From a checkpoint of a small self-supervised image encoder: 14000 steps.
Rows from block 2 of a small self-supervised image encoder, named by matrix and row number. Rows with one number within an expert belong to one neuron, the router's apart. Each number is 128 + 24 x the weight over its row's rms, rounded and kept within 0 to 255. All counts start at 0. After the name is the row's rms in percent of the matrix's.
After each expert's rows are labels from the 100 images, of 14848, where the router gives the expert most weight on average: "top examples" is what is common among them. Only what is clearly more common there than usual is listed. The data: capsule endoscopy frames (Kvasir-Capsule). In brackets: how many of the 100.
# router: router (model.blocks.2.mlp.router.weight, 16x160, trained with AdamW), inputs 0-159
# up: expert up (model.blocks.2.mlp.up, 16x160x160), inputs 0-159
# down: expert down (model.blocks.2.mlp.down, 16x160x160, transposed), outputs 0-159

# expert 10
router.10 082 [ 83 104 123  90  52 140 139 162 124 140  95 145 115 103 114 114 101 109 101 133 100 135 126  94 149 139 132 119 103 165 146 143 126 113 123 136 124  96 171 136 119 128 138 114 152 173 147  88 109 129 124 132 157  90 109 120 144 136  93 119  94 109 146  94 129 117 178 149 155 134 106 160 146 117  90 139 142 147 115 158 116 111 114  85 149 148  95  99 143 124 123 133 134 124  83 147 134 140 125 115 114 150 107 120 110 141 153 147 123 102 145 134 140 114 160 120 186 133 147 123 120  89 150 133 120 111 105 103  94 127  84 133  97 143 109 121 110 108 150 129 150 151 189 100 144 131  97 147 166 164 118 160 175 171  95 132 165 137  89 106]
up.0 097 [177 145 152 121 133 142 126  95 102 169 103 119 121 111 118 119 164 132 161  97 132  90 118 143 135 157 172 161 133 114 152 155 118  90 119 130 155 127 104 107 133 140 123 119 119 155  76  97 124 137 144 174 119 158 152 116 148 157 160 154 111 147  97 113 138 123 162  77 159 150 102 106 125 126 121 138 106 125 144 151 116 127 151 117  79 156 116  96 106 159 143  97 131  83 116 117  81 130 105 132 138  96 141 142 139 154 147 102 127 142 156 123 141 123 171 159 173  95 162  79 139 107  75 102 144 127 134 122 128 111 101 108 127 138 137 122  89 132 153 121 147 198 112 177 107 102 127 139 129 146 145 135 161 102 106 120 127 147 107 107]
down.0 103 [161  93 128  85 155 101 124 101 148 115  79 109 124 166 112 153 183  94 165  97 101 116 128  86  82 145 147  95 113 119 110 125 115 115 180 186 114 176 147 147 116  88 119 165 105 129 136 158 126 106 127 107 116 170 136 125 129 136 121  99 161 111 128  95 146 134 163 141  94 116 155 156 136 101 150 134 155 130 123 134 112 142 122 149 142 139 146 142 145 140 128 107 124 155 112 133 142 125 113 100 136 117 141  84 151 147  91 106 149  89 104 161  91 142 141  80 143 138 124 122 122 128 153 140 125 116 168 132 123  87 131 140 137 127 124 149 101 117 135 110  97 118 168 128 185  86 181 119 145 129 117 160 135 142 104 145 110  92 143 118]
up.1 078 [112 152 123 129 150 104  86 150 134  96 111 132 117 150 111 127 147 120 124  90 147 149 121  90 124 145  91 142 197 177 127 110 169 162  88 153 119 147 127 150 141 123 135 142 132 117 114 155 148 118 126 152 137 121 115  83  93  79 129 134 118 110 137 116 104 144 159 144 143 116 116 184 135 146 130 120 112  89 125  72 133 126 132 109 130 154 175 140  81 143 102 146 165 144 125 134 134 139 109 142 151 121 119 130 153 115 104  50 145  96 126 133 140 113 141 159 113 117 147 128  84 130 112  82 142 147 177 102 114 178 130 132 160 128  96 127 136 108 131 141 105 113  90 134 115 125 113 104 150  95 180 151 123 163 103 136 103 133 103 148]
down.1 083 [111  99 129 105 128 121 128 135  85 148 104 106 101 110 103 131 136 147 167  98 121 104 158 135  96 143 130 119  94 106 140 105  94 128 113 117 123 153 140  68  83 146 145 124 146 145 134  91 113 123 100 116 119 139 147 148 154 128 128 146 166 139 134 141 154 173 142 109 169 112 102 136 103 141 183 146  94 118 150 142 188 108 104 112  95 100 126 123 148 133 101 106  81  91 159 108 162 105  89 125 141 111 156 166 150 120 176 172 132 139 140 117 139 128 142 161 154 149 103 168 139  90 124 156 111 103 168 107 130 131  96 132 100 139 121 122 173 161 121 144 155 171 145  84 164 141 139 135 118 128 107 102 135  93 140 106 120 118 143 122]
up.2 099 [128 161  97 102 152 138 143 118  97 103 117 112 137 138 177 152 156 149 132 133 110 168  92 125 132  88 100 132 112 111 145 141 130 100 134 125 172  69 178 180 140 107 127 142 142 128 106 167 130 122 148 124 125 116  86 126 122 149 111 159 116  92 112 122 146 136 133 112 136 117  97 154 127 156 110 129 129 140  94 111 125 133 143 135 147 147 112  94 117 120 175 117 135 105 161 165 125 162 124 116 121  87  99 151 103 142 143 152 166 115 140 104 139 140 161  66 131 130 126  82 109 110 139 145 136 150 114 149 124  92 127 100 125 121 119 190 112 203 116 131 143  79 102 150 113 147  94 141 126 112 116 129 108 119 157 174  92 138 141 107]
down.2 110 [139 134 115 110 137 126  82 129 116 128 117 168 126 112 158 153  89 175 122 118 140 144 100 104 129 191 142 141 104 144 107 114 116 116 120 113 111 145 129 117  95 165  99 114 118 110  95  89 111  84 119 132 155 119 147 134 137 152  95 116 119 147 132 131  67 115 123 182 108 123 114 125 152 106 153 152 149 133  85 109 142 118  94 109 110 126 154 118 181 132  98 147 178 134  97 185 131 131 109 172 173 168 136 135 119 131 127 113 141 137 155  94 117 154 165 161  98 126 114  94 159 149 117 130 123 133 106 121 110 134 163 120 136 114 122 135 122 109 161 163 144 146 172 122 129 166 139 118 111 122 142 144  95 100 104 114 110  87 185 107]
top examples: finding: ulcer (44)

# expert 15
router.15 099 [ 95 115 149 125 120  74  97 156 115 109 149 149 160  96 146 151 149  94 109 126 147 132 165 112 176 138 189 106 115 146  99 134 153 134 105 165 130 137  97 134 126 189 161 134  87 139 159 104 114 152 120 144 110  98 125 147 112 125 146 113 118  97 168 108 141 148 183 164 117 150 117 133 128 119 154 145 103 164 128 143 130 121 140 134 140 154 126 121 107 113 145 106 116 107 113 107 138  82 132 138 162 124 122 138 125 164  91 100 131  83  94 101 138 126 180 118 132 105 163 145 126 142 102 146 201 106 159 125  96 153 117 128 137 140  98  94  89 134 127 131 156 158 120 110 167 103 130  98 127 141 126 159 136 156 124 111 125 112 110 155]
up.0 101 [147 105  89 129 128 112 133 123 174 145 103 109 107 122 109 123 108 149 155 100  80 107 123 106 138 107 107 121 157 104 162  96 165 115 136 127 144 144 128 114 153 147 141 150 125 116 104 169 125 153 103 184  97 132 110 137 147 156 131 132 153 127 149 115 155 153 155 119 132 131 107 142 154 163 117  80 146 127 143 138 147 152 104 152 105  97 132  82  63 131 115  93 115  99 159 124 137 144  79 182 150 192 150 122 121 116 143 127 151 119 149  67 131 129 118 111 129 121 130  91 101 152 162 132 139 159 137 104 166 146 156 117 129  98 108 140  99 139 157 114 131 114 123 140 129 147 137  95 138 116  62 134 119 168 167 100 140 128 119 104]
down.0 099 [ 97 179 180  88 141 134 136 142  95 162 155 118 120 184 194 103 115 110 103 133 123 122 111 144 141 120 143 165 122 128 160 109 136 146 119 137 101  99  91 133 125 162 148 136  96 144 137 107 149 137 161  81 113  87 108 122 100  85 140 130 144 140 156 148 131 141 144 126 129 124 131  92 102 105 134 101 163  88 139  95 127 164  98 122  96 117 158 109 125 138 123 179 159 141 117 121 111 151 139 164  61 131 121 138 109 116 169 141 144 110  98 153 120 141 123 100 111  91 115 123 176 116 158 149 136 131 157 146 137 133 109 107 137 118 147 109 109 139 133 140  98  91 129 142 123 158  99 137 137  95 110 114 125  83 109 182 138 128 154 132]
up.1 098 [121 134  99 161 164 162 126 109 161 159 130 138 111  99 102  93  90  70 102 140 131 134 106 113 107 128 102 128 143 103  97 130 127 174 118 139 144 112 172 129 129 125 128 145 104 117 101  97  87 120 125 144 122 110 141 117 111 144 152 137 157 127 114 124 138 119 154 125 123 158 127 161 133 144 124 170 128  99 122 113 131 142 172 116 146 137 111 134 128 112 125  82 106 116  91  95 132  93 174 130 104  85 149 159 153 102 134 145 119 170 189 161 161  98 112 142 142 148 109 121 109 137 137 120 148 101 142 147 106  84  97 128 110 128 154 148  79 155 166 135 114 158 157 105 177 146 113 154 102 175 144 102 146 134 134 176 112 144 104 169]
down.1 105 [148 123 136 107 101 118 112 166 145 146 115 142 152 146 109 118 145 116 112 147 117 125 126 143  80  67  90 142 134 115 115  81 123 183 139 141 130 159 127 113 138  91 100 155 122 141 136 147 146 121 105 117 100 136 142 144 146 148 103 119 111 118 151  89  99 147  69 136 124 130 159 107  95 145  76 136 107 138  96 111  74  85 158 111 128 147 171 117 125 115 103 125 125 109 119 135 123 159 126 168 146 181 125 122 161  91 124 125 144 156 128  84 114 138 110 126 147 129 149 129 100 126 148 190 116 143 158 151 138 161 132 162 136 107 126 115 148 149 125 145 147 135 158 117 130 161 105 124 155 133 168  84 111 185 121 145 119  90  81 137]
up.2 088 [128 151 150 100 154 149 145 123 167 122  83 105 130 120 130 143 108 142 129 153 106  92 124 158 117 178  94  81  87 136 159  99 160 104 116 137  87  99 114 114 118 127 139 101 107  93 154 147 139 108 146 146  99 105 127 138 124  88 180 158 110 133 162 109 119 111 146 141 148 142 150 120  93 100 115 144 131  73 104 169 124 155 142 149 121 136  95 107 116 150 157  89 163 149 152 128 111 125 104 165 121 126 189 168 144 109 134 138 107 101  83 139 153 128 150 138 138 151  81 115 114 149 154 119 136  99 144  93  88 125 143 123 141 119 105 138 118 117  92 164 119 165 145 121 119 172 138 127 109  71 142 138 127 105 103 144 145 140 143 121]
down.2 074 [124 127 131 150 144 110 123  97  88  94 119 130 111 131 117 168 134 149 118  68  85 133 108 124 139 113 140 125 109 108 113 113  95 151 133 168 151 118 132 140 131 138 124  89 101 109 126 115 153  92  90  97 132 154 163 112 155 137 125 110 102 161 148  75 121 104 116 146 120 131 132 154 167 147 128 155 137 160 157 124  93 129 119 107 113  86 170 115 102  75 157 132 136 137 102 147 133 118 158 100 168 179 112 142 108 166 129 121 113 137 133 170 138 134 170 151 140 140 163 123 136 169 121 156 119 113 139 130 105 148 113 125  65 125  96 130 139 148 136 141 141  93 147 118 170 174  95 145 106 126  81 178 118  95 146 118 126 168 115 125]
top examples: finding: pylorus (56)

# expert 3
router.3 099 [107 106 135  67 129 116  93 115 125 116 108 159 167  95 173 110 148  95 118 141 143 128 148 117 153  79 127 105 146 145 114  95 157 119  86 152 135 132 129 149  99 125 131 151 126 149 172 134 104 177 143 135 105  97 111 126 124 124 127 120 147 154 162 120 132 100 115 142 158 134 118 106 124 155 153 141  90 151 113 161 143 117 105 135 114 116 132 103 133  79 147 103  94  78 116 151 150  92 124 130 137 175 140 147 100 151 117  88 165 107 121 148 173 108 134 112 137 117 171 123 151 188 157 127 127 151 109 160 141 170 108  81 147 130 117 155  97 161 150 126 147 140 124 101 129  99 159 124 158 154 104 158 152 145 122 154 149  94 130 123]
up.0 111 [ 85 107 136 142 129 128  77 150 157 148 141 133 140 111 155  69 153 134 149 155 125 104 133 107 159 142 152 111 108  72 127 138 113 148 128 123  99 126  89 144  85 144 121 140 146  93 156 118 120 144 156 121 159 139 132 145 112 106 170 159 141  95 102 128 111  98 132 109 123 133 102 114  87 122 168 177 115 172 149 126 116 189  92 132 120 136 152 138 163 119  94 127 140 152 150 139  79 112 127 158 124 108 123 136 138 132 109 121 120 152 128 139 150 100 117 138 130 110 171 166 151 149 122 146 108 158 137 128 144  98  85 148 186 100 101 134 129 109 124  88  74 125 149 122 140 149 146 131 118  90 106 121  71 129 135 159 107 157 128 137]
down.0 102 [141 140 102 123 124 123 165 148 105 138 146 105 133 135 110 148 128 116  91 158 178 139 132 110 130 106 145 122 146 134 141  83 137 148 128 140 129 115 146 106  84 130 124 105 106 158 131 116 128  98 103 141 120 124  78 144 126 194 105  79 141 168 136  81 152 141 109 124 142 160 166 153 129 111 122 160 125  96 144 138  98  92 133 150 110 149 136  93 122 110 167 112 125  99 128 100 162 168 104 158 141 157 166 159 116 111 117 141 128  92 139 113 135  96 101  97 138 111 106 125 114  79 163 105 141 134 106 105 128 147 183 142  91 113 125 159 120 149 105 166 117 163 128 142 155  62 146 130 163 110 120 103 158 119 150 105 162 107 146 131]
up.1 108 [107 135 140 118 144 113  86 117 113 115 168 123 169 133 137 121 129 167  93 132 137 126 117 116 146 112 127 162 129 155 136 127 153 147 141 133 143 136  71 123  82  90 111 117 171  87 161 123 115  78 118 132  95 107 142 138  95 179 106 143 134 124 109 159 133 142  94  85 123  63 119 122 142  73 109 135 120 135 134 121  88 108 140 139 149 120  81 123 132 143 158  91 113 142 129 111 167 144 128 169 110 106 120 134 131 131 117 156  97 153 120 143 153 122 140 105 135 147 130 164 150 138 127 136 119 110 152  98 112 168 136 178 150 130  96  85 169 123 118 147 130 179 103 116 189 124 103  93 108 149 153 147  93 101 144 145 128 119 116 142]
down.1 111 [142  87 127 129 105 121 127 159 153 107 134 144 107 114 171 142 108 123 133 107 135  96 122 106 149 155 163 188 168 157  79 157 142 125 106 116 121  87 137 104 114 145 182 114 109 130 159 143 101 213 123 119 119 139 122 122 118 132 157 163 160 153 107 105 122 121  93  62 120 150 116  88 163 137 136 159 106  95 117 142 117 158 144 165 153 144  60 110 123 121 146  92 126 130 151 117 119  99 130 146 132 110 158 148 131 144 124 114 116 144 103 107  88 154 116 133 107 136 118 142 135 126 134 128 142 126 136 134 150  94 123 182  94 115 111  93 108 127 147 123 100 121 102 119 107 136 122 132 140  99 151 146 126 174 101 115 129 131 124 174]
up.2 103 [127 119 134 110  96 146 143 144 128 146 115 144 131 129  99 146 111 162 118 128 119 166 174 110 137 195 146 155 132 154 129  82 130 111 134 136 139 122 115 100 125 117 177  90 129 168 107 118 173  63  67 121 114  93 146 109 108 114 108 140 129 130 106 113 151 109 155 169 136 133  86 162 130 149 119 156  83 113 103 123 115 109 191 127 124 104 128 134 153 156 112 122  82 129 142 167 136 125 114 169  98 138 118 134 123  87 132 120 159 112 126 143 128 126 103 159 156 139 123 130 166 121 104 172 147 132 126 103  99 117 127 164 120 134  98  49 136 123 172 127 126 107 164 128 154 117 127 122 112 129 151 112  95 160 118 126 127 139 124 114]
down.2 095 [109 127 135 107 138 177 167 138 134 128 145  91 155 127 114 168 130 115 107  74 144 113 129 135 127 117 144 162 109 150 150 117  91 144 170 120 109 138  99 131 170 141 100  99 140 141 100 142 115 186 167 136 125 149 135 147 110 128  91 131 146 121 156 138 161 147 106 147  95 143 147 133 106 119 136 129 119 121 137 105 128 125  90 148 149 115  88 126  98 172 106 162 113 154 132 158 161 156  79 109 172 137 106 146  67 123 125 133 114 124  90  94 106 111 155 158  95 114 134 102 133 109 135 125 130 144 151 119 131 166 174 132 122 157 144 163 106 128  93 118  92 185 135 124 111 106  92  95 141 104 146 131 102 111 120 133  93  77 145 123]
top examples: finding: ileocecal valve (49); finding: reduced mucosal view (44)

# expert 1
router.1 110 [ 91 118 137 103 194  97 112 154 109  94 151 132 152 118 176 131 125 115 101 129 122 128 179 119 140 119 150  91 128 126  82 140 156 137 102 156 137 165 109 153  99 117 120 186 125 160 147  93  84 156 137 146 112 122 121 135 100 152 136  91 159 136 146 109 134 113 129 146 156 151 110 139 117 138 121 118 133 165 111 140 138 101 126  99 102  74 141 110 122 119 145 113 128 107 140 159 132 116 152 159 181 136 144 146 111 152 121 125 157 127 109 120 147  89 169 112 117 144 141 127 151 153 166 138 178 172 100 156  90 148 124  95 126 129 102 150 127 186 113 124 113 131 138 139 142 113 141  89 144 112 125 139  92 129 154 141 137 109 194 140]
up.0 096 [160 115 118 144 100 176 158  97 110 137 143  89  90 146 150 107 112 117 104 140 114 119  98 122 116 112 125 132 106 154 132 153 131 168  93 112 169 150 133 140 115  93  92 147 132 157 123 107 172 143 139 152 160 151 125 130 130 139 127  90 134 109 128 131 142 112 106 125 136 147 164 114 148 116 156 159  96 191 169  88 156 140 134 124 153 119 141  96 145 179  89 125 162  98 137 103 125 164 143 115 116 110  77 148 110 103  96 111 127 162  94 127 104 142  66 175 114 102 123 125 125 137 128 121 110 149 144 156 149 109  96 119 124 139  96 175 132 152 160  94 142 104  91 103 110 137 168 106 120 132 153  94  88 137 129 126 130 134 142 124]
down.0 097 [ 86 131 131 167 133 103 159 137 157 127 141 124 116 132 120 125 149 141 141 165 107 144 125 124 115 134 156 129 111  97 179 121 102 146 160 117 160 109 101 121 154 133 155 141 117 124 176 126 166 127 146 139 164 187  91 110 132 143  76 138  81 146 103 115 128 147 114 130 161 147 102 186 126  62  94 113 156 135 134  81 145 136 139 117 145 140 123 145  61 132 117 153 113 151 130 173 130 125 136 139 129 109  91 129 155 102 151 148 127 117 154 129 149 129  93 124 129 129 163 124  81  93 132 122 101 106  82 117 111 119 127 142 110 119 112 125 141  96 137 145 130 122 104 140 123  95 133 147  96 175 141 117  95 135 154 152 122 106 140  62]
up.1 091 [ 95 149 109 135 184 108 128 130 117 170 127  98 125 105 121 120 132 130 117 173  77 114  74 100 106 118 160 155  95 121 153 131 148 124 123 123 118 160 170 158  99 174 130 101 160  72 155 147 153 141 154 102 116 153 107 117 105 131 136 126 178 145 126 111 132 171 161  87  79 128 189 146 170 146 125 114  72 106 155 133 132 136 138 101 164 146 119 130 110 113 139  93 126 143 125 107 101 102 136 110 152 118 134 142 107 128  81 116 101 125 166 106 120 155  90  92 130 140 139 142 164 132  87 121 126 130 132 143 111 102 118 148 140 151 167  87 141 116  92 136 159 104 126 102 120 129 130 136 132 157 116 146 128 134 151 130 128 130 120 141]
down.1 091 [117 148 174 162 132 146 104 134 127 123 115 140 135 138  88 146 105 156 141 137  89  88  86 119 107 139 117 132 129 112  86 107 115  95 136 127 117 151 122 137 152 121  72 142 174 143  95 129 120 174 124 139  96 127 153 131 123 138 153 132 128 142 147 130 130 148 145  94 128 135 120 139 126 128 149 150  80 106 196 107  82 100 123 150 134 125 135 165 149 121  94 133 111  91 145 124 168 136 103 107 115 129  86 127 139 105  99 155 147 144 154 150 121 113 117 114  94 122  86 133  86 176 125 142 121 115 119 112 152 118 124 160 173 147 143  94 160  77 133  97 120 139 154 158 136 133 116 149 138 172 122 119 138 135 109 207 142 127  80 112]
up.2 105 [106 135 113  84 138 135  81 173 152 148  91 140 177 116 135 137 106 138 132 107 105 110 110 137  86 105 133  97 115 170 102 175  81 151  76 143 166 126 118 149 120 117 131 134 148 115 100 128 146  88 105 113 128 141 104 130 131 175  89 130 154 156 108 117 139 108  94 101 170 131  95 107 112 127 163 132 112 101 130 123 159 161 139 138  91  88 137 104 147 133 141 147 130 123 117 117 104 120 146 128 170 143 113 128 119 108 175 113 172 149 122  83 146 158 119 122 144  82 129 136 135 149 167 102 142 153 132 107 118 126 156 108 183 121 118 158 149 175 128 125 136 135  70 125 121 154 155 131 140 118 170 128 118  94 123 130 131 143 136 149]
down.2 105 [ 81 137 137 143 108  89 105 148  86 108 136 118 129 192 132 148 131 116 121 159 140 156 113 114 115 157 160  96 143 131  94 136 125 135 136 142  86 100 110 148 166 168 115 191 140 107 148 102 114 103 141 138 154  98 114 141 146 109 140 139 123 104 117 104 115 165 144 124  86 174 192  95 116 121 128 132 146 154 131 127 173  97  85 139 114 115 174 125  96 120  94 137 111 136 113 132 118 142 136 159 102 116 145 110 134 106 102 127 120 113 123 102 117 110 151 110  90 149 121 151 131 122 151 140 143 193 108 115  93 116 113 135 116 185 116 136 154 101 113 107 135 132 137 130 101 133 132 133  90 134  97 168 155  98 182 126 143 139 113 160]
top examples: finding: ileocecal valve (79)

# expert 12
router.12 103 [144 105 126 123 125  71 139 158  84  98  97  99 132 120 131 155 112  85 124 114 125 154 135 119 135 125 141  94 105 119 104 116 154 126 122 161  95 170 129  93 135 148 102 122 112 127 125 120 100 163 134 161 113 123 107 134 132 109 110  95 191  99 151 183 123 135 162 139 149 116 145 151 115  90 155  80 122 159  97 117 105 162 110 122 116 111 136  81  96 158 146 141 101 102 119 118 124 144 101 133 166 136 110 148 148 162 115 103 133 117 115  97 147 124 118 109 130 155 168 155  96 146  94 168 136 167 173 165 140 153 114 111 146 124 128 120  90  94  98 111 142 144 134 152 115 128 134 102 110 135 114  98 116 180 137  86 160 160 129 151]
up.0 102 [119 104  95 170 171 140 138 148 111 151 106 162 107 136 112  84 159 171 126 129 155 112 166 112 159 123 138 120 108 145 124 131 131 124 136 128  99 134 143 158 109 129 128 115 112 107 111 128 144 171 143 145 109  92 180 146 180 118 123 175 130 136 122 163 127 103 114 132 122 118  94 115 122 154  99 113 118 144 146 121 129 105 172 117 139  88 148 117 133 148 118  93 115  99  89 134 154 168 113 135  76 109  96 164 108 108 145 179  95 118  71 117 115 134 148 133 138 137  91 155 128 125 125 128 152 106 138 113 105 142  72 145 100 142 115 163 115 162 151 115 150 127 117 164 104 112 150  67 116 155 139 104 156 111 122 144 116  85 130  90]
down.0 099 [ 97 107 148 153 113 131 104 101 107 118  76 115 100 123 161  84 124 135 176 130 131 115 146 113 112 122 147 106 119 132 126 115 102 125 119 141 170 127 117 104 100 144 133 146 109 131 142 125 110 169  88 138 174 148 119 151 137 163  84 160 152 142 131 136 164 135 126  95 127 150 146 122  93  90  77 114 136 126 116 161 147 101 156 171 135 134  88 152 152 137 128 138 129 143 124 126 121 183 132 108  97 104 118 143 110 104 181 136 146 131 171 166 135 134 143 102 120 149  92 112 115 120 157 131 111 111 172 160 136 121 168 162 151  97 103 178 130 114 158  79 157  97 118 113  98  93 146 110 125 130 100 117  90 118  94 149 132 156 105 148]
up.1 109 [149 125 132 125 163 107 129 141 149 153 163 148 115  84 151  97  96 162 116 116 173 138  71  93  88 148 160 133 111 161 123 130 149 100 112  98 184 136 101 149 121 111 119 123 113 106 140 122  78 108 150 109 127 118 142 159 111 112 150 126  95 123 117 174 150 149 103 122  94  82  99 164 165  85 141 156 165 140 146 158 109  93 135  96 130 111 141 138 147 113 188  99 122 126 103 128 117 111 135 143 143 107 143 164 163 126 112 109 126 135 152 103 112 119 142 129 115 151 137 103 132 108 130 105 130 133 170 149 143 155 126 123  82 119 154 137 134 130 132 122 125 128 101 128 143 151  91  91 161 131 179 145 112 122 155 113 115  58 124 130]
down.1 104 [147 112 143 110 152 128  93 127 118  98 150  66 121 118 130 137  81 114 121 135 147  99 112 119 157 145 116 100  98 182 125 145  97 119 145  95 102  78 101 159 122 123 134 153 100 144 152  95 117 130  85 123 153 126 137 156 136  89 121 150 113 125 154 120 161 123 152 133 103 152  77 129 124 139 123 192 146 142 122  87  96 161 140 128 134 142 128 142 120 121 110  69 146 135 135 185  95 133 124 148 130  95 136 154  97 122 159 145 120 162 131 132 153 139 120  66 117  94 111  93 159 143 158 117 109 149 110 117 123 107 138  86 150 157 153 163 109 132 152 120 116 157 142 130 116 110 155 107 136 170 153 157 122 123 145 166 116 160 129 151]
up.2 093 [ 84 154 115 113 149 112  73 124 145 127 105 177 120 140 110 147 140 112 129 144 125 108 118 165  95 158 103 120 128 129  99 153 125 119 106 133 123 161 163 141 120 154 108 125 127  84  92 150  81 150 153 127 113 141 144  89 166 126 111 154 142  87 127  78 127 161 132 174 143 103 140 139 117 114 110 184 137 171 136 158 142 153 144 158  78  90 141 118 146  79 121 132 139 149 101 139 104 181 121 170  91 152 149 147 118 143 182 157  93  90 136 154 125 134 128  90 120  84 112 137 131 103 128 116 119 155 114 129 107 125 113 152 154 137 140 110 135 124 130 127 107 112  95 111 117 165 153 160 125  99 144  89 111 126 144 135 148 123 115 131]
down.2 095 [130 134 144 145 131 143 184 125 104 117 184 158 104 111 145 147 103  76 176 135 106 143 140 139 143 136 112 134 136 157 138 130  91 145 170 146 145 130 124  86 123 106  85 179 109 154 142 125 135 133 113 125 149 136 112 129 168 148 122  92 112 122 148 152 147 135 159 157 133 136  96 137 115 136 128  91 100 165 119 130 109 124 150 118 136 154 109  87 104  89 133 141 111 120 117 112 151 126 141 109 131  87 142 123 140 120 166 117 121 160 134 115 110 154 151 101  64 130 170 119 144 106 104 125 151 145 132 147 139 115 121  79 112 129 121 110  92 142 144 125 134 112 119 148  98 122  79 157 180 168 104 165 114  95 156  62 126  97  91 136]
top examples: finding: blood fresh (49)

# expert 6
router.6 098 [115  77 128 148  86 156 126 137 147 103 128 134 125 110 126  89 142 122 152 123 135 101 162 155 137 110 118 138 157 159 116  92 118  99 128 105  88 124 125 100 105 100 120 154 103 149 174 122 159 124 136 141  79 125 155  99 147  93 105 191 130 158 144  89 114 115 130 152 113 164 129 125 178 174 134 148 161 153 107 151 120 101  88 136 116 139 112 141 122 104 160 118 106 139 133 161 141 111 162  88 118 170 133 118 129 133  90 130 146 152 123 165 145 151  91 136  98 136 133 132 153 179 170 104 118 113 127 133 154 119 141 110 152 177 136 153 109 120 140 120 129 104 113 134 105 132 125 135  79 169 159 157 151 109  92 149 128  84 110 128]
up.0 103 [129 135 115 124 138 103 135 138 162 143 127 122 108 127 177 117 124 183 144 127 153  91 130 142  96  99 157 122 146 101 112 147 162 100 112 143 118 148 108 151 133 100  73 145 100 123 137 118 134 113 129 133 164  93 148 106 124 126 138 112 126 117 183  97 121 114 145 145 106 128 125 105 144 106 126 113  61 147 164 140 152 134 191 120  91 114  93 130 126 138 118 113  97 104 133 132 119 123 115 118 143 100 138 156 109 113 109 175 163 139  82 127 118 145 161  99 189 147 143 135 144 125 102 117 176 127 162 129 147  77 107 114 126 154  92 120 120 169 143 133 107 114 139 124 156 155 132 110 134 135  89 148 141 147 152 175  98  87 138  74]
down.0 115 [119  66 153 139 123 143 143 110 114 118 135 103 172 129 110 142 131  91  90  95 144 139 151 153 134  84 110 198 172 130 121 109 132 100 157 154 136 135 153 163 132  92 121 115 159 108 139 104 143 115  99 108 151 133  95 141 152 174 113 142 144 118 176 118 108 107 127 140 119 141 156 154 146 109 146 131 141 120 129  81 120  87 105 117 117 145 155 109 139 151 145 122 145 129 153 157  87 154 168  65 130 116 124  93 100 121 141 121 129 166 168 143 131 126 154 167 118 132 107  96 128 104 129 153 131 133  80 105  93 107 145 123 102 128 105 136 161 139 123 155 119 146 131  98  99 108 107 114 141 143 107 141 148 118 135 119 155 178  72 108]
up.1 102 [148 125 144 140 125 104 124 143 111 136 152  95 148 153 121 173 131 118 144 122 107 130 122 170  94 112 145 161 162  82 143 110 138 119 135  94  94 151 100 133 105  97 161 116 157 110 120 148 123 126 149 110 105 106 100 102 124  82 138 178 164 136 111 118 146 109 171 140 129 117 136 102 153 108 120 147 126 157 131  85 105 157 120 158 102 135 145  89  75 132 115 139 169 150 112 108 108 114 119  94 154 138 129 151 130 110 144 154 148 144 139 113 136 154 138 101 144 109 142 174 133 133  83  84 158 129 161 106 119 121  97 113  96 115 127 175 143  96  57 140 117 172 141  98 134 141 135 138 151 156 113 152  99 131 110 104 169 133 150 176]
down.1 098 [131 150 151 119 127  84 155  74 101 112 121 179 142 108 113 138 129 108 153 153 147 174 154 114 113  99 135 106  89 121 140 121 141 132 138  96 129 107 144 143 146 125 136 152 130 152 150 105  91 128 147 112 114 142 120 135 111 123 113 138 119 185 149 106 100 130 169 153 130 161 104 136 117 118 133 119 174 105 120 149  86 114  96 156 164 116 108 126 143 124 143 162  83 108 143 189 134 143 112  88 147 166 118  78 125  98 162 147  75 133 134  80 139  96 121 165 120 140 120 129 105 175 163 129 145 129 149 106 130 113 138 155 117 103 121 114 105 138 151 140 133 157 164 112 162 114 143 169 101 104  87 118 103 150 104 130  87 128  99 126]
up.2 114 [107 107 110 123 147 122 156 110 158 108 136 114 138 132 115 171  99 107  88 130 106 163  64 171 110 158 134 126 186 162  88  93 151 109 127 145 149 155 101 122 125 136 108 123 148 149 149 108 120 155 141  94  98  90 117 156  98 133 182 110 126 119 120  97 128 110 128 102 126 184 113 126  85 141 143 178  98  93 128  87 132 117 140 139 118 156 116 144 138 107 152 155 118 165 127 127 137 136 136 115 114  96 141 136 135 134 131 124 142 163 121  93 162 133  88 137 151 123 123 110 101 118 130 105 113 134 127 161 131  99 119 120 101 138 108 108 159 190 111 150 114  89 165 133 176 104 170 106 175 127 111 145 155 151 114 136 140 108 110 145]
down.2 111 [124 115 143 110 133 103 106 119  85 138  98 122  88 146 165 101 120 128 140 133 170 100 148 154 118 138 142 167 137 141 119 135 137 109 180 113 111 108 188 119 107 115 108 134 131 111 144  96 133 118 109 142 111 145 155 137 112  93 139 102 119 119 121 109 138 127 120 146  78 121 170 151 173 123 130 127 157 133 170 105 118 129 134 107 154 144  76 148 131 130  71 126  86 111 119 134 149 110 192 159 138 109 123 134 129 120 129 124 108 132  82 182 110 111 173 154 133 114 112 104 175 120 122 149 116 129 140  88 155 126 101 116 128 114 126 133 192 141 136 153 106 151 148 114 147 105 100 168 122 113 135  96 139 108 153  85 168 168 100 109]
top examples: finding: foreign body (36); finding: ileocecal valve (28)